config = dict(
    train_examples=203450,
    crop_scale_min=0.7,
    arch='unet',
    hidden_act='silu',
    pixel_unshuffle=2,
    init='torch_default',
    shampoo_beta=0.99,
    merge_dims=True,
    epochs=18.1,
    adamw_weight_decay_other_params=0,
)
Rows from block 5, named by matrix and row number. Each number is 128 + 24 x the weight over the matrix's rms, rounded and kept within 0 to 255. All counts start at 0. Numbers have three digits each.
# convs0: first 3x3 conv (model.decb.0.0.convs.0.weight, 128x256x3x3), inputs 156-168, a 3x3 kernel for each
convs0.0:087158123133082146148158174155153121145085090157139155112096135134076085139110114116100099157090187138102111119098109104060079122134083085131114130109138166116145138145126095139151188111128116112091148105125107105124163125132159076115147148153146151113132182073140176154096166159104118143125123115113104120108124123105127097092116177094113141150082122
convs0.1:103153103143094145157114168159133171140130132131125104128097109148108162116111103098133134149106115115128111109130120111110130139137150120123123125107150072085127154123095083105102119161120135107153113106149101073176125096109134132134131150138131119092108122090103121129124106150099144158131126134127161169143154134147174116108152145117124147164162158
convs0.2:107104187142163113131109155107165124095108139110085106118122135141099093121115126112138101131127097114063152150147153081128122137134048121119114095145129139114143144123146105100091100123134113155177160106170140081063102140125073134112126140124135111104134105108138129079135072146143125145130191120142135159146122149097136120137138135093119128146130159
convs0.3:100085153158125098094145145087090128142109110124117129127146121131120087145160175145140121115146112100102085169143137138139129126084147136115164159126130105137093128142144109111145099121135154108112127142097145184126155091118094123144159193116103105097126112107142131155093161122118135136145106138142161085130121082108140113141150135143116119123111103
convs0.4:097098150122125105128145162129138113093099129139123104124178134162172139127154116130149130143136129129127099138134116142133123116125161132131133104117154082112146154152164110125145120138108134119122125139149177167082076106146133108133145136178140111115081146151125158138132163122183144137155152156118110123141114127143140123148131122132131070119154169
convs0.5:139146156122142149160152134107135134099143135135140140120137124127107135128145216134123148108126147120123124122128164113164103138112134105134127107103108139173094139118118134110076117141091125148145137102161100150117132145093153187091136171089146118114100144178110110122130139097138138158126192154127137099165149161123157138121136150128064134124111151
convs0.6:113120119145124125108125127066147080163112136107146091111140132154145172167083175151088120150138144109158137158145125082139088156101110115125146090092127135096038128135123157116130147141178131128103097149166130096120108124112129133088135157120146119142114100092082134184089147133125159151144133128070175118125118140153119131125153132119099150101154080
convs0.7:138141149104157146133119129147187129118148174112145156176118164119139135138150153170125116078136184145143113115110118068066168149170162082086125101095161086067159149159142173126127139120144119123102145143085115105120130150149108129154120162133153125131125147161082127100146115133130190071163149120127145146118084090122141168086133153143097142160184162
convs0.8:122125123070095122170095121137174124127114139125106098158113097115100162120102144142130120121128140085130123122128152112163146134158155137126097122120119172131101135120152101127126137160142115129134145180121135105091117102166099176137128151131106137143133142163125123088195099113138123126132166062123114118152115118108160155150101154120061128133141159
convs0.9:123126154109108120159125180154151142135069097146094114128137117105125146144170150123118130136126159158140131180151132124128132125130126100122133108123160148069105139175108133148149114137119150162140080094120099098149133125054146132099127120125162159146102140163113128077145152097134114136167129154150126084117116154126121106116116143134123109096178109
convs0.10:129134126084111166091100117128107123128121165161175088143168117150151102163075115139096104152146133155120144100133149155122158131118120075127112141153124151154200139098100148142126113089100090153122087097107083085132171152146154116107096111136130132178150159118132183178087144147108133111112164125153142129101126136118094158100109169126105103165159105
convs0.11:150086124121129120120148115131129131087116081115134163144097145156124160121135152119108131133137109139140118093139113135152118163110125124123091145099189051143121109126131140131135116178101067100090126126088142128153139156098112150147133125130135123096100121123115144181137129156132135136116123125086120140122129107126141141159122161131113123138120102
convs0.12:129135194133117179182060178114145135126179150206137173151145166121062099146112164130178146124119115114095105186126174135117151097163114098083095165203099144135130151148158095146103134081171097163139083167117199111091173125119186106139178099123134071115112094063163097094108121136114119156109157133104126090117190196148148112162149091051147083132173204
convs0.13:111156211076109174120091147152145166101125104149107114148144184195135075105099121123118152153139087127136112124117113172110126101127094087124096141115134118102075120146118128089107129108121097138157157173106115149151102113113113085166136106105158096087158126149162133135120121101129153117179103145161143135129117123122111135137113186126121126163093062
convs0.14:114137098090126132183130131128133160108137128129136086129093144135125145120098095101100140094160132141128109133166118126128113121090117076102138146116089124169121141133074126127155095175185121136167098121161107119096113144107123151128080136138130131111130114120098114141143160132146127150128148107141135137183167126109131130099061173118095155107082166
convs0.15:101101123138158130146151143132141109094129135089106170114121159122148118115124139108137122133114136160116117164151133165104161126143151156124114152158126141103119143120088126142143133123122123187117089130116131130122101134131132112165167130132110119106124109159121107134148121118158137120135142100121103127106114127121129103134102171143111147119104112
convs0.16:120087146121082132097078125113106128180121145154124098122120151097124127155133095154130094091149153136089135124131105112119142097143133091129157145081144155128099169112102121113145159153114128093120073084135090121103125146118135158145121097115142140128126129135139130086138146127103120133082141130159141112136116124143118136096118146131114125124079113
convs0.17:153160122127121090101149106153152097132140132151156150116139146130113139113131116128124110124140141120133167141130176100165147098145113116146081126153097113143120120112090115111161114107142146113146156107110166140092111119092112147091108142148099109157109162121129109112127190125117142107149085095112142158165147143138120144136129080145120154120145106
convs0.18:125114144152157144109134090104153114164160162117118141167112121118135073150133127084115116143098083142141161121122150118120123143151094132120177093146148109133146118111137114111154146131140112123163137132145131146093136144116141134156161175132122123134131135131117106156134101116180134113141115148127156133108163138133106131095142121141107165102118074
convs0.19:171128106105133122168156097151105168115105129128141138136159114102190137115164123098122116142112074124141131114096116131158122095102124135114147071100127117173116109129132161160112117135134114129127127112133127140106146126105102131098078131148119111130106093160104134177134158099129111082078098132103141108132077121123139126159116116155119095111114127
convs0.20:118167103137124116100147115126105160125171110098167137154155158136111149151098144152144141145157163114114100138137118129108143116156090133135086098148152133109137125122114118155150126134089089152154098141155119167170122156184153168144112143114119073121111095114160080127142115144168140129152121144098146108092108156107128138098155147147138073121164112
convs0.21:140134144143130095101146117142156159119132164112107127112120102141118104117147136133143127131140137150166138107111082089082106100106110122124113107167133133108153108117131095155164129113110131131144123151141143164113125124129125140072146112086150149153154144157118100126135154129148114122117117133124123101105088127124058102141148130151115140113117154
convs0.22:147130097069115130079107102152102123099153149153134110136145135151157148131126175137124124143132123143159139106095130101151175122159089097133119128111110164112111167121123137096066084132157148130108153117115120125109118117156107106138114126170144104122146172184089178200138142161121143155140091130120118123093112110155140103106168159114125143136104095
convs0.23:122152159149149094109125146080131137149108116125140093113142129118093101130121153141157131156153109144095108132127145096133130105073111118093153126178180135130112125136132119112122116129094135108130133145168146109141134187126132150104118116116088153100101137176113133162121108099130149145131142157154166133118132146110082093120137155163131108098093094
convs0.24:116131077157107095091152142121121129111153139130127128110126097136142148154176165128167126103132112167133165129146157133141117157141124158152155142135162104125139097119112149128106168124118146138114112092115106103110134137113118102095116160155125132142153125107119173114138129095151118130128149176129107174178107181113154115156113156167165144056100151
convs0.25:107134143121073117126083081098095087134142165124117133161127130093133143116127143137159103108119106091128121146098138161103133118192107183147126068177121105092085121133116145152060122134171143142083137128132084086098102136117123102161095125143147136101133142144138099150130082185155188154121136121128201127099110134128167120089123112110130117164120122
convs0.26:157133092115101122108131109144090139153104145163112130144185132127133097139171119079108112129149113141098105151128110151109128070183109177112121131122121160128151144102131128110143189142106145118152101147154117109123128106136161115160123133154143118124158136097150130097085210110142135127150073107155126089130103124135132077118104109130171126144212135
convs0.27:123128185121102166112117131159063155118128148147074107137115148159087144121164141110107129143144120108146133109096091098144135139132175138154146179149120099127148142109126117134157125127130173137164153164115131128141125112133135129096119135139098113130153134173100128158164119150134104123091105141106091108133119109135122098134111169136142135124149178
convs0.28:106106113113138098100125117131128126137127139145125131093131122114133121131110145143125106161149139092110131155136148153138093121137175133127116148156122151121148121143114154145097116118115151108137116103128133159122120132125130150144132092085163119172156140164125132153141103142107113151116102110068138113147134154113145134110123150116113149114130121
convs0.29:143124172095154123157094111131118141075088137135141141120124117136133130137141139129125129139143109101099068119141107138099110125105135089148116129149123102108133114118094144202158119130097130130118127125106129117157127162186147134148130121149138126100129127153132140159173128142135108089094119093116116157134150117137107132161128121144121158143089156
convs0.30:154112085193128119129144201178112156158138144121140154135116144145121081138158135103149137129147146123135100147136158128137147131134064139144148097136092109117126133145119138113109142128111122114143090107096123122140130138119144081133139121120150144115151114070110101140072102127117160130067099133134203137136128136105139112135162110137162109149123085
convs0.31:177134092119137156126089138104112159132146155148176117140154149131148133088090138165085091127119116119128127100128137120157143151119131142142138096132097119086094107116151156108099089152146169104148127092145136102134149111123109130143118148170144108134147135128117153118145151114103164134110098099065167101091118132142127132136136175101083102095170111
convs0.32:145117107167156119121114109122112122121138130150117153119140168151100098126127111108137123142142094110114109110102110134114135125117112154146144146109149123194171113100140120110106087137111128099166113114131152098140181126141130114150130112147107161100104111135129108137128141143107120118118126141120142110130142100106120104133073122119075149155094133
convs0.33:118162150134115099145182138136107100143162130105122110099137131132148107178170136133181114149121128161117120160065092090157116107114182146135175149077122121138155134111110104097138171163133100104149108101155116105142115111164091153120085108154122125101127133190136116134139155199146112135153127140127107138103095119146134163086087116191161134115121101
convs0.34:119122122137125152086094131110095104121147109122147145098135088068145137144147167125125142108128141153139104113122129130107138172120122101133121151140092148105117121154136128132128142126098132149098136092131126136122154137142118105174107111129115122140129128113121159145140104145178117128140106132122127128060133084089102086142126123128111103128121113
convs0.35:119145116145143144127164132153132148122112154141126132129154158122141155098142150108112135091118130108144137126115113155152135147156157131116131126108108109146150135109125167160150141139154126143132157145178141109124134113119138127121134146174100120099145146138124116137108144156098150135113150125131119116144131193097129107126150139106144124087092152
convs0.36:149155139120096130136125114159120108157118128130118091157126107098141113130105137133132103147132131110120147136099126134133146132138148144144144124190141121138131127134112108103111116096129147110110143102102065115167121139099150122134135163169139114132143139160122125087163138124110144119129124145152074118096104150102086109136126120097125075086145102
convs0.37:141134101114115153130125154101148127122098095106091112105110110110106113154134199119133164117115145101144152134075104128132175167131104144102098159140117148133050159131083074129141142139113115132146127100148155124122108119135118128129143157126135095112117098142132114152136108178150132153117173091123169101139136175157149114126125108186082154168101154
convs0.38:111127154157104141153157133138132143176087149117123124154072138164141119138118118150110136104110114120097130130113145142160126116138154114154191127221144141204171109155153122141140104114138169110151149109139150107096152162146115113168110075110124112118111141114123088126125143093126167139150167153096126124092139110101109119148126141167057111113071090
convs0.39:133122159146105108151107137138132136137143141122107115151132150133103131160172120111145158133140137109143116110081106157139132115101115150129159089121135148111112158175163132138088143131143151133150118161112124174121125132125120110134096096109155123191129106182156107091110188136147183122153178115155159144148116171113095132142121121166138140158088106
convs0.40:114116150172149113167121133146123116122112095152199126104137148093095139112125103107148152132144098155139084127144107134123153131103141081160192168079200106158177175107136110117134115124128136130088103103155127089077132122109109127194082108160128137130126166129180196195142177168171145166161110121132135142136134120107151144115121089116153163133101152
convs0.41:092099147129115089148207130124127135098137165124146123130133119080155082119133108140087128161099111094141142137107095124090163101057136084139205112085117135181209150159098085122116124112133122104129092118114114131103134111138164069113137111104101126141151148139152137150109172157103138143128209095147122155116135110135141174113106086109089119126200087
convs0.42:142137108154138099111105109134137144146128154090186151131163096091148113123101111110095088145132130117107092072095095114169099169189149109180110129133128158107126126111127124141080139129106149140150134122161147122151156127124106121143103135120135110135125145157158198131122118101116138133155137123127113151096139123101116146151119129125139157134095155
convs0.43:165118117123145183102126116162145117200082126151129120087120103072090166113104093105114141133148157120073070129121170133140102152109155115182135124186060153104131127101110118163159121156148132143143190118180116112109127111101122130105146121162130190151137103111143144125107187141106139133140106118134103111123095129123121120157127161059143137141121154
convs0.44:095140127100090109123105075128110117124120127115151115125126128098129124146140133130139150108084093102131126138134149142163140130134114165131145148158137137172144094087109147147131149135110125126127139134127105091106133108124131111118124125110116102120116139132128105135104091116121107103119128104134120124139128104117104120134126141142136107100138154
convs0.45:177118114098117123157097071107124183133110151176094055142101164139135093099102159130099107105104058121152135168121124124147152121152118119125130130132113083121145104113147115145134156125149151145153202145097142177143130109112119098174104120146121188149144126184116078128135108138150108124131196068099143127071120139128136163100107098145100102166109073
convs0.46:158135094116127117148107074082140148117129124152092162087078159140142136108137183105138129136096104161141142120072070155139116138131152101127205150103136099131154059084119132075118138137154162149118163125138138125109160123183078116147118091096107135115175124121086167091110153142101153162155115121148128131092134092119138141110137127122132207157112121
convs0.47:197159158084125148081166142167153098141197169151098119140135152146122130129122100150142139148102158115127148103097116124072083133079163166104138071123112097112165123112144113088070119163149142099107135089133112135114128158151128191102125140132106156117129185172116110164100115167115108140134128157123168147103080145111132131118123126164074105153112091
convs0.48:120155151141138159138124119141109096123109091115097147150133146144138152117127157132128113130129094128144129105109126151120122127132156138139109155094143166131135133135117107088078118132125098124128079109115139147137153119136148115116138119120119104112119102096124145123133115131123123098082141111146146103103112100140125119115156135123139109101130126
convs0.49:113106091125099107132101097132102137155132137154111127109137145144124151098112189131177152103154140128137154119147112133139163073132097136116111082167129123164150157136123101161134158180136125142161159180147158112133148111138130138132128127133121123157149110140116149129132109176143141122115141092133155119150122100116129125110128143148149164126116132
convs0.50:094144146106119129137118096137108124119153143135167135174143136116077098113146115131162168133149139118103135156107131168149127104115147104110152136134104166107070133110100084119113118099103127165117111165130115121102110109104120127119116111098137143139135132141128122109161136141138149111143162111154093084111112120165168188096173136093138148116118147
convs0.51:128106125179140133055100150129101095164130119142155090127116126109149117157163221156142137117108110114108124108126144126095148123151108161139111092134099116134142151133128144147126136113122108120093122131087115129136132114095131117115142122137134186153116119156116139124136109135122150112110130103127153115120079123137127132144134123102122141105132123
convs0.52:123102096081096108138159122138120141111103183155125131125166094101143168165106123140124076145120137160137126115117142184143115127137165157128140060108146167138179134134130139134130092122129129168146137167180151138112119122146133153098131164158131113134123169094151186132129119128149129096111139147135116093149141140169152147110187123191164087140153143
convs0.53:162145113138124112122126092093131163108099130126083149124118166130134148152089148124142139127109132116102129140154138107129106151147126153168108147128114124163146143161150142124103114100146140098126141084121116177201120137117143118118151118144093151118127152123126120146139137172141148149130150130119163193165157145128107148145100124105085123125151075
convs0.54:167146123133089116093116125136138116160110116123151154101103107131174168124109137097119139111114146148135104143125127137178149114117138122115148129139115121166114140138099136088094114116138153074132159092113150110108114116118112150111138158148136189127151153156151120124131130121141097175103117160138181149135145111134120121133103096128148130142114158
convs0.55:151134152113134131109137127094150155119119124149102106149139135090106137103119152123139126173153111121077113114110147146153159156180138113140115140107171163124161146097123160117135129118132132146108108130134154161116149134143129113160119162174133123133105151186097130121139095124133112185153140152111122135105134118125132096126104105105127075103144135
convs0.56:115147122119103088176154147110119120117170091143143081143138127144117139129138094096127092123129106156135132102129113157147177108116118135137110136084120154144103125134096080111097146183138135154111103159194138123114126136159146111126126146104136129122123118099115144117156159148132142119133143116119122114122145152129170147170111143178091086150075150
convs0.57:153131124120113118092130129120140116165137127144110083112125151144076123146152142136097158109109132130147140104135115122134173121130117098153111090134139153085127138117106097099065141148131097156069157154114130170135109095150111102162147122146148130133117128089078116108133123166144129136129112138144124143141117123134144147087122146144120104130159098
convs0.58:105127139135144133130116124092133128128140115135115103119144089161166122169147138142140144160116142165114111136113145181133114146173121146149177126099131134145114073117138104082116108138133111143111090146137099126148139134156125171199145175149143131101159168122158177148148196074137124129093086161145149107098128119126106119108149147151173090098119068
convs0.59:103098124117074088094092130102130177121071189141140118124090089148103146176145089083127107152089138152096126157179101150126131099091118121110126098158112130176191171167078090141132119134096163105129104205151107162108100164119127136157115095169128146118103142147137125128103154152107138126125165135145112121155152120133124120095096135151140113160154069
convs0.60:189096063147151165123100118170125124132182106080101187140167124173157110143164161103134168114105126148084122173165136154142123120096117104156071171151141103141120145147109141120158154121131093124125103079130143150127099151118083137102121116078160172141115141060080131089109147150118162135059144187132127162127120097148164156123106151144129158128112131
convs0.61:193113127136187132142143104113136128174148121167163165112144121166148133165126130114118078177178101129174124131164157131175152111089112143180149115159139115092178122138120090104110111133089149133128127166091132081121073187163143101136131194147146181098192197088133089126093089143139101175154141128090130152199082084103155128179164117082076111113098141
convs0.62:138109115069108116122084132126135110143140161136150098157127118115099120136147159129129147111114120150101168150139150153118154151110103128165144166118105121100105147151151181115095107141115147108074116177150145139188137133108071109107122156150111106103173154146101096126172095085139129107110160079115122135129137116121102158137131094126120141153143077
convs0.63:144137115082114137125092126153139140115132130117107138150106109127118109110217189104116163145120131127129107114126134134148144110118131090217110145199118137054147103147107123127144115091118132107158130105112125199133087126142143099131120129141152172143128188146101167126125110108111126099161091105086084145099180136115161110108140149189107149123106111
convs0.64:144189102101079145156157098144117120103124154095131117137120134127090094124124167146130117138141095123149152136110139130138135153157106159121143133087109156151140124129103125107162140135137117137148132107121141114150132139151112137117168091160137120124128133144137082139116110131123123091101119097147144151139119155163147127116084134126095108126157135
convs0.65:120142107138134183128164130133152068144115141109144129111096151134116166129115174162116119099148115109187111116133143098143149158100113090130172161078080108069183168139108148094110105188148107159091128106099182114111182127083092103136163097096112140116125138129069130180126147181118114129141121140060136089116133129176122136137105195133125098085114125
convs0.66:111084104078115088131145080127123124119115152180100118162106135088036135125085138178158113155119115126145099139140113142118161158094116143135108136132135128134134168124111084116141113079102149099161094152132100081150152180109184146132135147118147124150115125120147100112096140116096120119132119135120140148114116129084096125115133122115123101138154114
convs0.67:139125118049129128150137126118144100161189148157083123117132137158195109107108135167142120170109116120167128146158086153148148134150157134090109090054174121150179178091102119167126123120199107146102096137146129099077145163161077117128058174102138101141114199164133103097157164115119098168138091118106090111126155120091092124114146127085083083095143150
convs0.68:088168193146138115139156131146151097163099119148140104121134153106102124106094096164104127137121136118157126136127104118148154151105117065139136186080147162108105153168148130131128136109147126135081149099099100154140117090156133129117112124124130141097132127162099130130105125142108115133175121081093135118137142137160145140115149147107152169130153176
convs0.69:104069159104131146164195125172115110141105107175135144105123129120097110111137154103143127091144106135163142127115087104107094139153130129150157118115114092078133109061113128099086125130145120122152133098130114094063098127154108204179117139111106111092087106125144089108156085126165086138091124118146140112102123105124109123152160156149139138140111123
convs0.70:114121144153125151148179102136091126119111085124122098165125107125137157136123106120127105149111152126121102178142095141113125123109147129097134127135132084109161105098124167194184160160165141151126133197144112087099167117129138123126116138122143125108111087128130088126136143113113116102102119126121102094104175134134131141145136151149115069124142097
convs0.71:128120105104092124170162120153159095129156147128101113123153118111113155091138140154106138121135106113159147118144134127106133133107135123130174117053131161127158148090093104158120124115141118085125104136117115107104104157143118109102136159141117106134110131151121066183141077154150093118112120109105112145124126123169151152094089163138154130130166140
convs0.72:125102120060115118137128118108135101155144095165123141157156120121125167131155149121140116109129108131088125138108124157091126137143155154131116109104149109126146140110099160165125117148081132109141122130171145115139136127081149086113113123140144123117109104125151151087144136138131116128105095132124108104169195138113093070150113153160133117132103136
convs0.73:106102106118113121115186145139139107159116101120144133137118103172139114138133129142115153130160139148118146134130117102129158111136135104078167103107084086136120124099160140107160091114103111160157115103127095118115124137114150106111167084116121095123089122135097126162103151164169118085101077124135136120148123170165125147078138157041183154081126078
convs0.74:100140163140180131120154157119089133137118148105149103102122144137136154120123128094145107119127111105121167130148125105130137148136117125112135076104066135116132175134122109111146119154159160128103132135153131144120148087123094142173131110154130126143126096145129125090114129119135090111139131120109153197123149125141144083106116188141106108114130107
convs0.75:193131117116149182152138134151123107101184130144107134150143147166082077106103140151136133093133147138121131100143088131129111136139130116131170068170192091148106186135107166146134105141160138120153131100130163129118112184115154125097127154117094132134133143093120105161126120101102118160123115160128170111129100155126185146144150149103107110114095085
convs0.76:137081100146130129116134129163140113119119215097122156094082098166114104159122129139101158138115121138068121132160122098085091135148164052109129119128106107106136127154155176144124080121109131092114132140136091108094115094134140137144121100127126130126101120122112086122141137163124164104142106083133132110218167182087114100105114094070123155139128136
convs0.77:152170112144130111109095142136104145124142148128125126117120149115139134126116139135112124114093127099112148125142103138130121108116139127126116156127113143137141143128121098122140122129148118109102143098134159160125130101115136108115134141108095118130142149109144131165123099135123107120104122108107110146125133126126127163118119113115138160135060145
convs0.78:103136174172107140141123097127153117140104168119169133180130151109090100131140140103163140131144142107145117174132143047103124085155156148154183088051092133062083138130101135135139135108120125113148134145100151097071145129091132120124112118142114103122096105105143135100138128156157121158120145135120145155128102171143163123121098093126168131127129118
convs0.79:113134143121137152126150149135110119143062105129106119126085119167162190091106115125122139167125168149144122109143152154151101135104143161150104070080151166094137180164174155179152112072129055135129084116112124089112106093110137110129136112144139131132096111129124123162135115179114115154104117107145104141143127146091116138088170164116131108123129104
convs0.80:097115115115159119156125162135094147142099066115155160111111142134140157145110119143126117092162124109087110126097143103140107152092159082124173106125131124131089124111114094148154109169121158126103127128113136136059120104151148168133128129146142115125122138137095134154175097105107124133038124120093080133141099109143115138153141122126106116121134150
convs0.81:095117149092119094125116121137106113149143127132117074128143138131137118141145117167130138104140121108154117107135112123151124128157205111193114110125144069093143163130113142111114118123095124127119140133121078115097160125108165150165129097166141146117126155135117075059127130176146113126120115081118119132171116132128165146160154125140148112131165153
convs0.82:144125062150139111134103144147128106128196119149108165150118098114101127127160153145150161091121095145112136124153133187169103173140141128118140164074100135130084127152164132162122094064115112131116141147115130115098116184143123120109123116160107103128140153154164122181143145182107114163116158160143138167100122099161156150106109105075153157136123185
convs0.83:129099088080092112103156143171104131187117122146194104132138087089141110118084101118134096111117132096118151176126132092154123125134088096104117133158137132124158145121158096148153119114144156170126122156089107132155138115127135127149162115160118146094122119139161121124124116132154093136143121124170119140163129086122115154094126127112128080095140170
convs0.84:105145114119153136130150158110114117124103087114115138146101176129113126139131090096138166119130122173092125151137130124145139134112127112106160165170159107121139126141151142119116113116133124142135122116119135143121114122100108150128117133131131139116126132113151134121093114124110129138109177115110123123139106112113129143113138142150117127131079078
convs0.85:102118157154160119144130146108129113121092148147165141150141127112154102087085125129141134154130125128159112148139191108135148129123166125117151061204101075076127109120125116127110138142094116118098155142072127145088126148107123121155153113135154160170152118185158106149130098120124146102137112101130136110124134086152140210114134153110091142084115135
convs0.86:164109157120119122101078095146136123124104087132120156111144153088111136115101116093093138107153160135111108125126069146130115154113163131122114104106106161133152101102139174141138095138083175144137135139128151133130120115127170136099147116111145101117140163160154144174144111139146111153141090117141131124122150106132152156164108163147105139141127143
convs0.87:131106118127106104113176122128127126147127102202119149153102106129162148151136165092150114173130164116118140113124110139077119095160111196105127145155154100111053094075138110133151145122059086107179135140084181146108143169153135116149134161110135170162137123087155109099100112146112141117116126120073119118123135119161139130100139138114132125087162086
convs0.88:099153164140140058106141120136164150154104113169143101111137131109088137129128095134100129121135149130145103132131142144143146117124150119132105110143129157127115150131124087102115122101140133112112094115128110140125129112105113162147089135133129113093080119173118157120111128142143125105165105153147121131144105141104115132126122109107142120132131138
convs0.89:100196188075135147144099165124122171159148141161145117127116102173134126105125088153112139126149124110134118100118122113128118114121154112088160131100116088151110068113131134128061134134111102121143134110118133121113124146114159117137151148141178156154150132105141102147174111105187146097105157113127110139117126084072190162134102130088161089184119116
convs0.90:098098135166157127085097128143143138124127130141112125149103128116127109105180163153115103128094134102163137138145171121168138152143126091117122173113116115121160111126122153171140171139156136144125144107103139153153153140119130107150137119144147158142103126076099129098130086129116117117143121127116136172113170129132169097148146102103151097104156136
convs0.91:076129176111100130125116098106166098140143142087130102138123111136152103156126084133123131139150111145136147141147185132162164147133126096129128077096129096100119087086093099135127196190166147115146127138127104108127076121131108115106146162136115117150118134125108120102119091130107127127111115095103126132165117105152138162142091124088126124123142177
convs0.92:113120144105157105165108106134105162172152117132129089143135110144125089130142144157096123150139108127132102141127132069114148149136130121165108141131138132110173146125122125134127177170132119117095137145105143153087161104155148130137129187119146135135141112159133111114111155090126130104111146145148138123143112160111148198085121106112191093166142160
convs0.93:070139133178149125152105142101114120109096106095126146119143159113127137128157163148138117143116126103107108145148167138142095144107163106104158132115126144085149148132162184128152106161143135142124098172147128126133122124097147108084132087142148121085106123081164158109140137107124141116110127122143151120145147120117185134155101128122117092023132128
convs0.94:129118107106110121164122085138118122142158148117149146134117106158120130090146082157130124143136133145149122126144162153158112118137164130160121077073123124147111132126125162139109131150109138127087115107096109099150113109145146105120144125112124155095144146129119154071143157114103148116135134159112075122133150134116145097137120124089152121194106153
convs0.95:128142082107140140115130147123140136092095114124122110164191175175176171126128114159171136137171171120090104130117123170219193132125111116185154150097101119128132159110141078140101114097120154134111131127160121120114105088109145137189147120123122189166166205135112072064111145133102142143141131144112075129113179115125142148104162139118101117141137130
convs0.96:094144167108108119118150143122114137101115149173112113141161139160120138125104126136071155139140128087125120135169127153125140135107112152172076155153122099113129121130106142101121167171146105168148125113106136142081142143126184138128155176162113132148119158105105093099089103128149096110121151140136105168135081156133174126130108099143137101148123129
convs0.97:094106103084104100106101093147125106159125120131130135113110107111113107088114105117131125105135130127109147115114115139097087139116140144131114166091120175126133138121142162138148147168171133131122132145137152159138138105087149140110137127097118112089097095073106122117126115150109124134119109136141148119143134104146141112135144158138158167129144147
convs0.98:137159101152140120172077116114146134135115083113148127150142121149154143113119080137136091134119170173142140117158158115140123116123088128100114095125085165145168124111098105147147098108088128170149115132138122163116128181123146106161123120139122132160092103165114116100158111130118120126146131130154116134111108076122132114106152126107109130163141182
convs0.99:132099111089136145146185104129122173100136112090141139137084128171150143095108159148113114108136143154142141144164112099096146125110136110100164100074090128097076141097092128145178111115106123155111118123133123117118099144136114147151124117141166163135131110113083118103130162130121121085149120059159122100139161148125128148151134125114108132077124156
convs0.100:138123142159141104119114151115109159113167099142129124127082124161109112201112103122148091143100137113104159105068142150089125110190091146144093088117186138061169111108153092133150130106115144114236110245077129207124182184126145138129123084079120122141146168111116042088163122068102112167084169211135140123132180130097123125161156046203097131117104101
convs0.101:168114131136140149130148087115139080109089177123149098105137146111201143128132120110158107153127149125154105111113136151154108092100173107141163097109127167132147129131105132101085110120162111126088135134106083183140124146208119119178107150133099117118126097198098130139087168101090123135104087110132126137079149129142098093182097124116153102122115130
convs0.102:128143157073146099096109100164139094120150123106120116096131122121159108126168135139140133125146173125108139188083114141109124111131121077114137083132213142110139185105142091161182149149126120175125105154107101115167135150098144125125110151102094131066124144126134140122111139088123101135169094146119131094178138147142128120128143116121145170077124128
convs0.103:083114114107066117114074146145130139172115139162152103143126105158150169113127121123149110154131113176111076102159167195115095134189114103152187107106139127088119094143173105126095111101103130137151092116133111095189123122111126099156135126143142136086098147102114150084110102058162049107093096109152172151125140147125123129188132174119135141065113110
convs0.104:124094124120097132158103109100128098092129149123095130133107139132153164139116102141101080132146143134147153136108118134118137125150146136095090097116137120118144132111128100161172108098094112133149144133162143120114124119118130138122089151136145125114142105111089087128168082139110085126112160140144139088131143114138135133139137106152120129152119129
convs0.105:095094155121123158075113216090215080109180112110118149143166131155130146112111178155140127143114168121129100144129117088102118129124089128122130100117161065102143162162118130164133104125128125126112123123097110129105108159154128107130145111118151081071125082094102074116089151178101133159129160166146137121131151108159095127150107109158045099115125146
convs0.106:136114062106179159150074176127133124118167119121117152098140150154130143099167173123122133111130110145128124140115094117162193135112100115127140110138153090097122147132150132144161111125069097112146117104142182164099129177121118158150103128172116178155112173150124120167166103088155138121091147075108128134139129148079161176154124120115115140109105181
convs0.107:148065083166185093108089129159155131181127061138125126134111088134168114119169139132169137172142135120127126115134129106094105145128130130163137121077140110095116086119152118094095160132177151160086108148049111169138164158157121168170083110088126111134120119130142135135120111180133139153119108117163155143107155087125109130109144119121197196102119165
convs0.108:128102182139138123108140110152152134146122097147141100128121132148155112120130115114184086098120120110097178161145136170118076108137114113091127146124115132111143105089134148148115096152162144119127094108125189133162141193127150148107115131129149123122105118116149078107144123109098161150137139153150104154186141129141124134168135133144115088134110137
convs0.109:097132171130100161119138125113103096159120107129125119140121119078084117142122135099127134103108099156127145140146130121126107103123123127120106121108119143112139137136088160144107133161177121076145121149164093094086136139148139176155166127137120128143113161111128120150131140115106115112094131126135131099148140140140100159150136155152118123161143166
convs0.110:106121109124147149166136136135173132103105125100093141139107112113123146156103164139154144124112110119083141106136150131176126149147131145143099139095127091113120116128122107127097121126112124130110122118150149101134136121146109133145129115122129129106096092113119112124149128111126104144125126117147157138098156126113119138139120131130088141097091146
convs0.111:142149132153133111104135184093148113133107105121139134127127137090111176111157137134143133101125136100104108121076144094125087180155125135090166148112156147124133075106203148142117167099085108099128185130107162124081143126130152152132126090103149086105123087066098128098129099137142129164109085138120128120158139126118111135126148110109113108127128121
convs0.112:160181127109140150123107093139135088127115126142129142143166100109134145171119101126125170126094122155104139137128108118128125125133142087179144113148106133098120158134110147172131142150144096140156147175153160111171147142120122100118146118159149091161148130142112123153104139110090112125062127149170138126134151151107115102167152132124103114118206062
convs0.113:131106154109119074144165164151133124098141092154152103129108112150109100151148105151110137159127088135146102088135124151132140159154146100106109129096103134126209096148123128131154101114145140119108092114131093154150137122129131127156131104071094123085090114091145138112111106134127086106155119116104149131122096107136140163144173116100127113165120115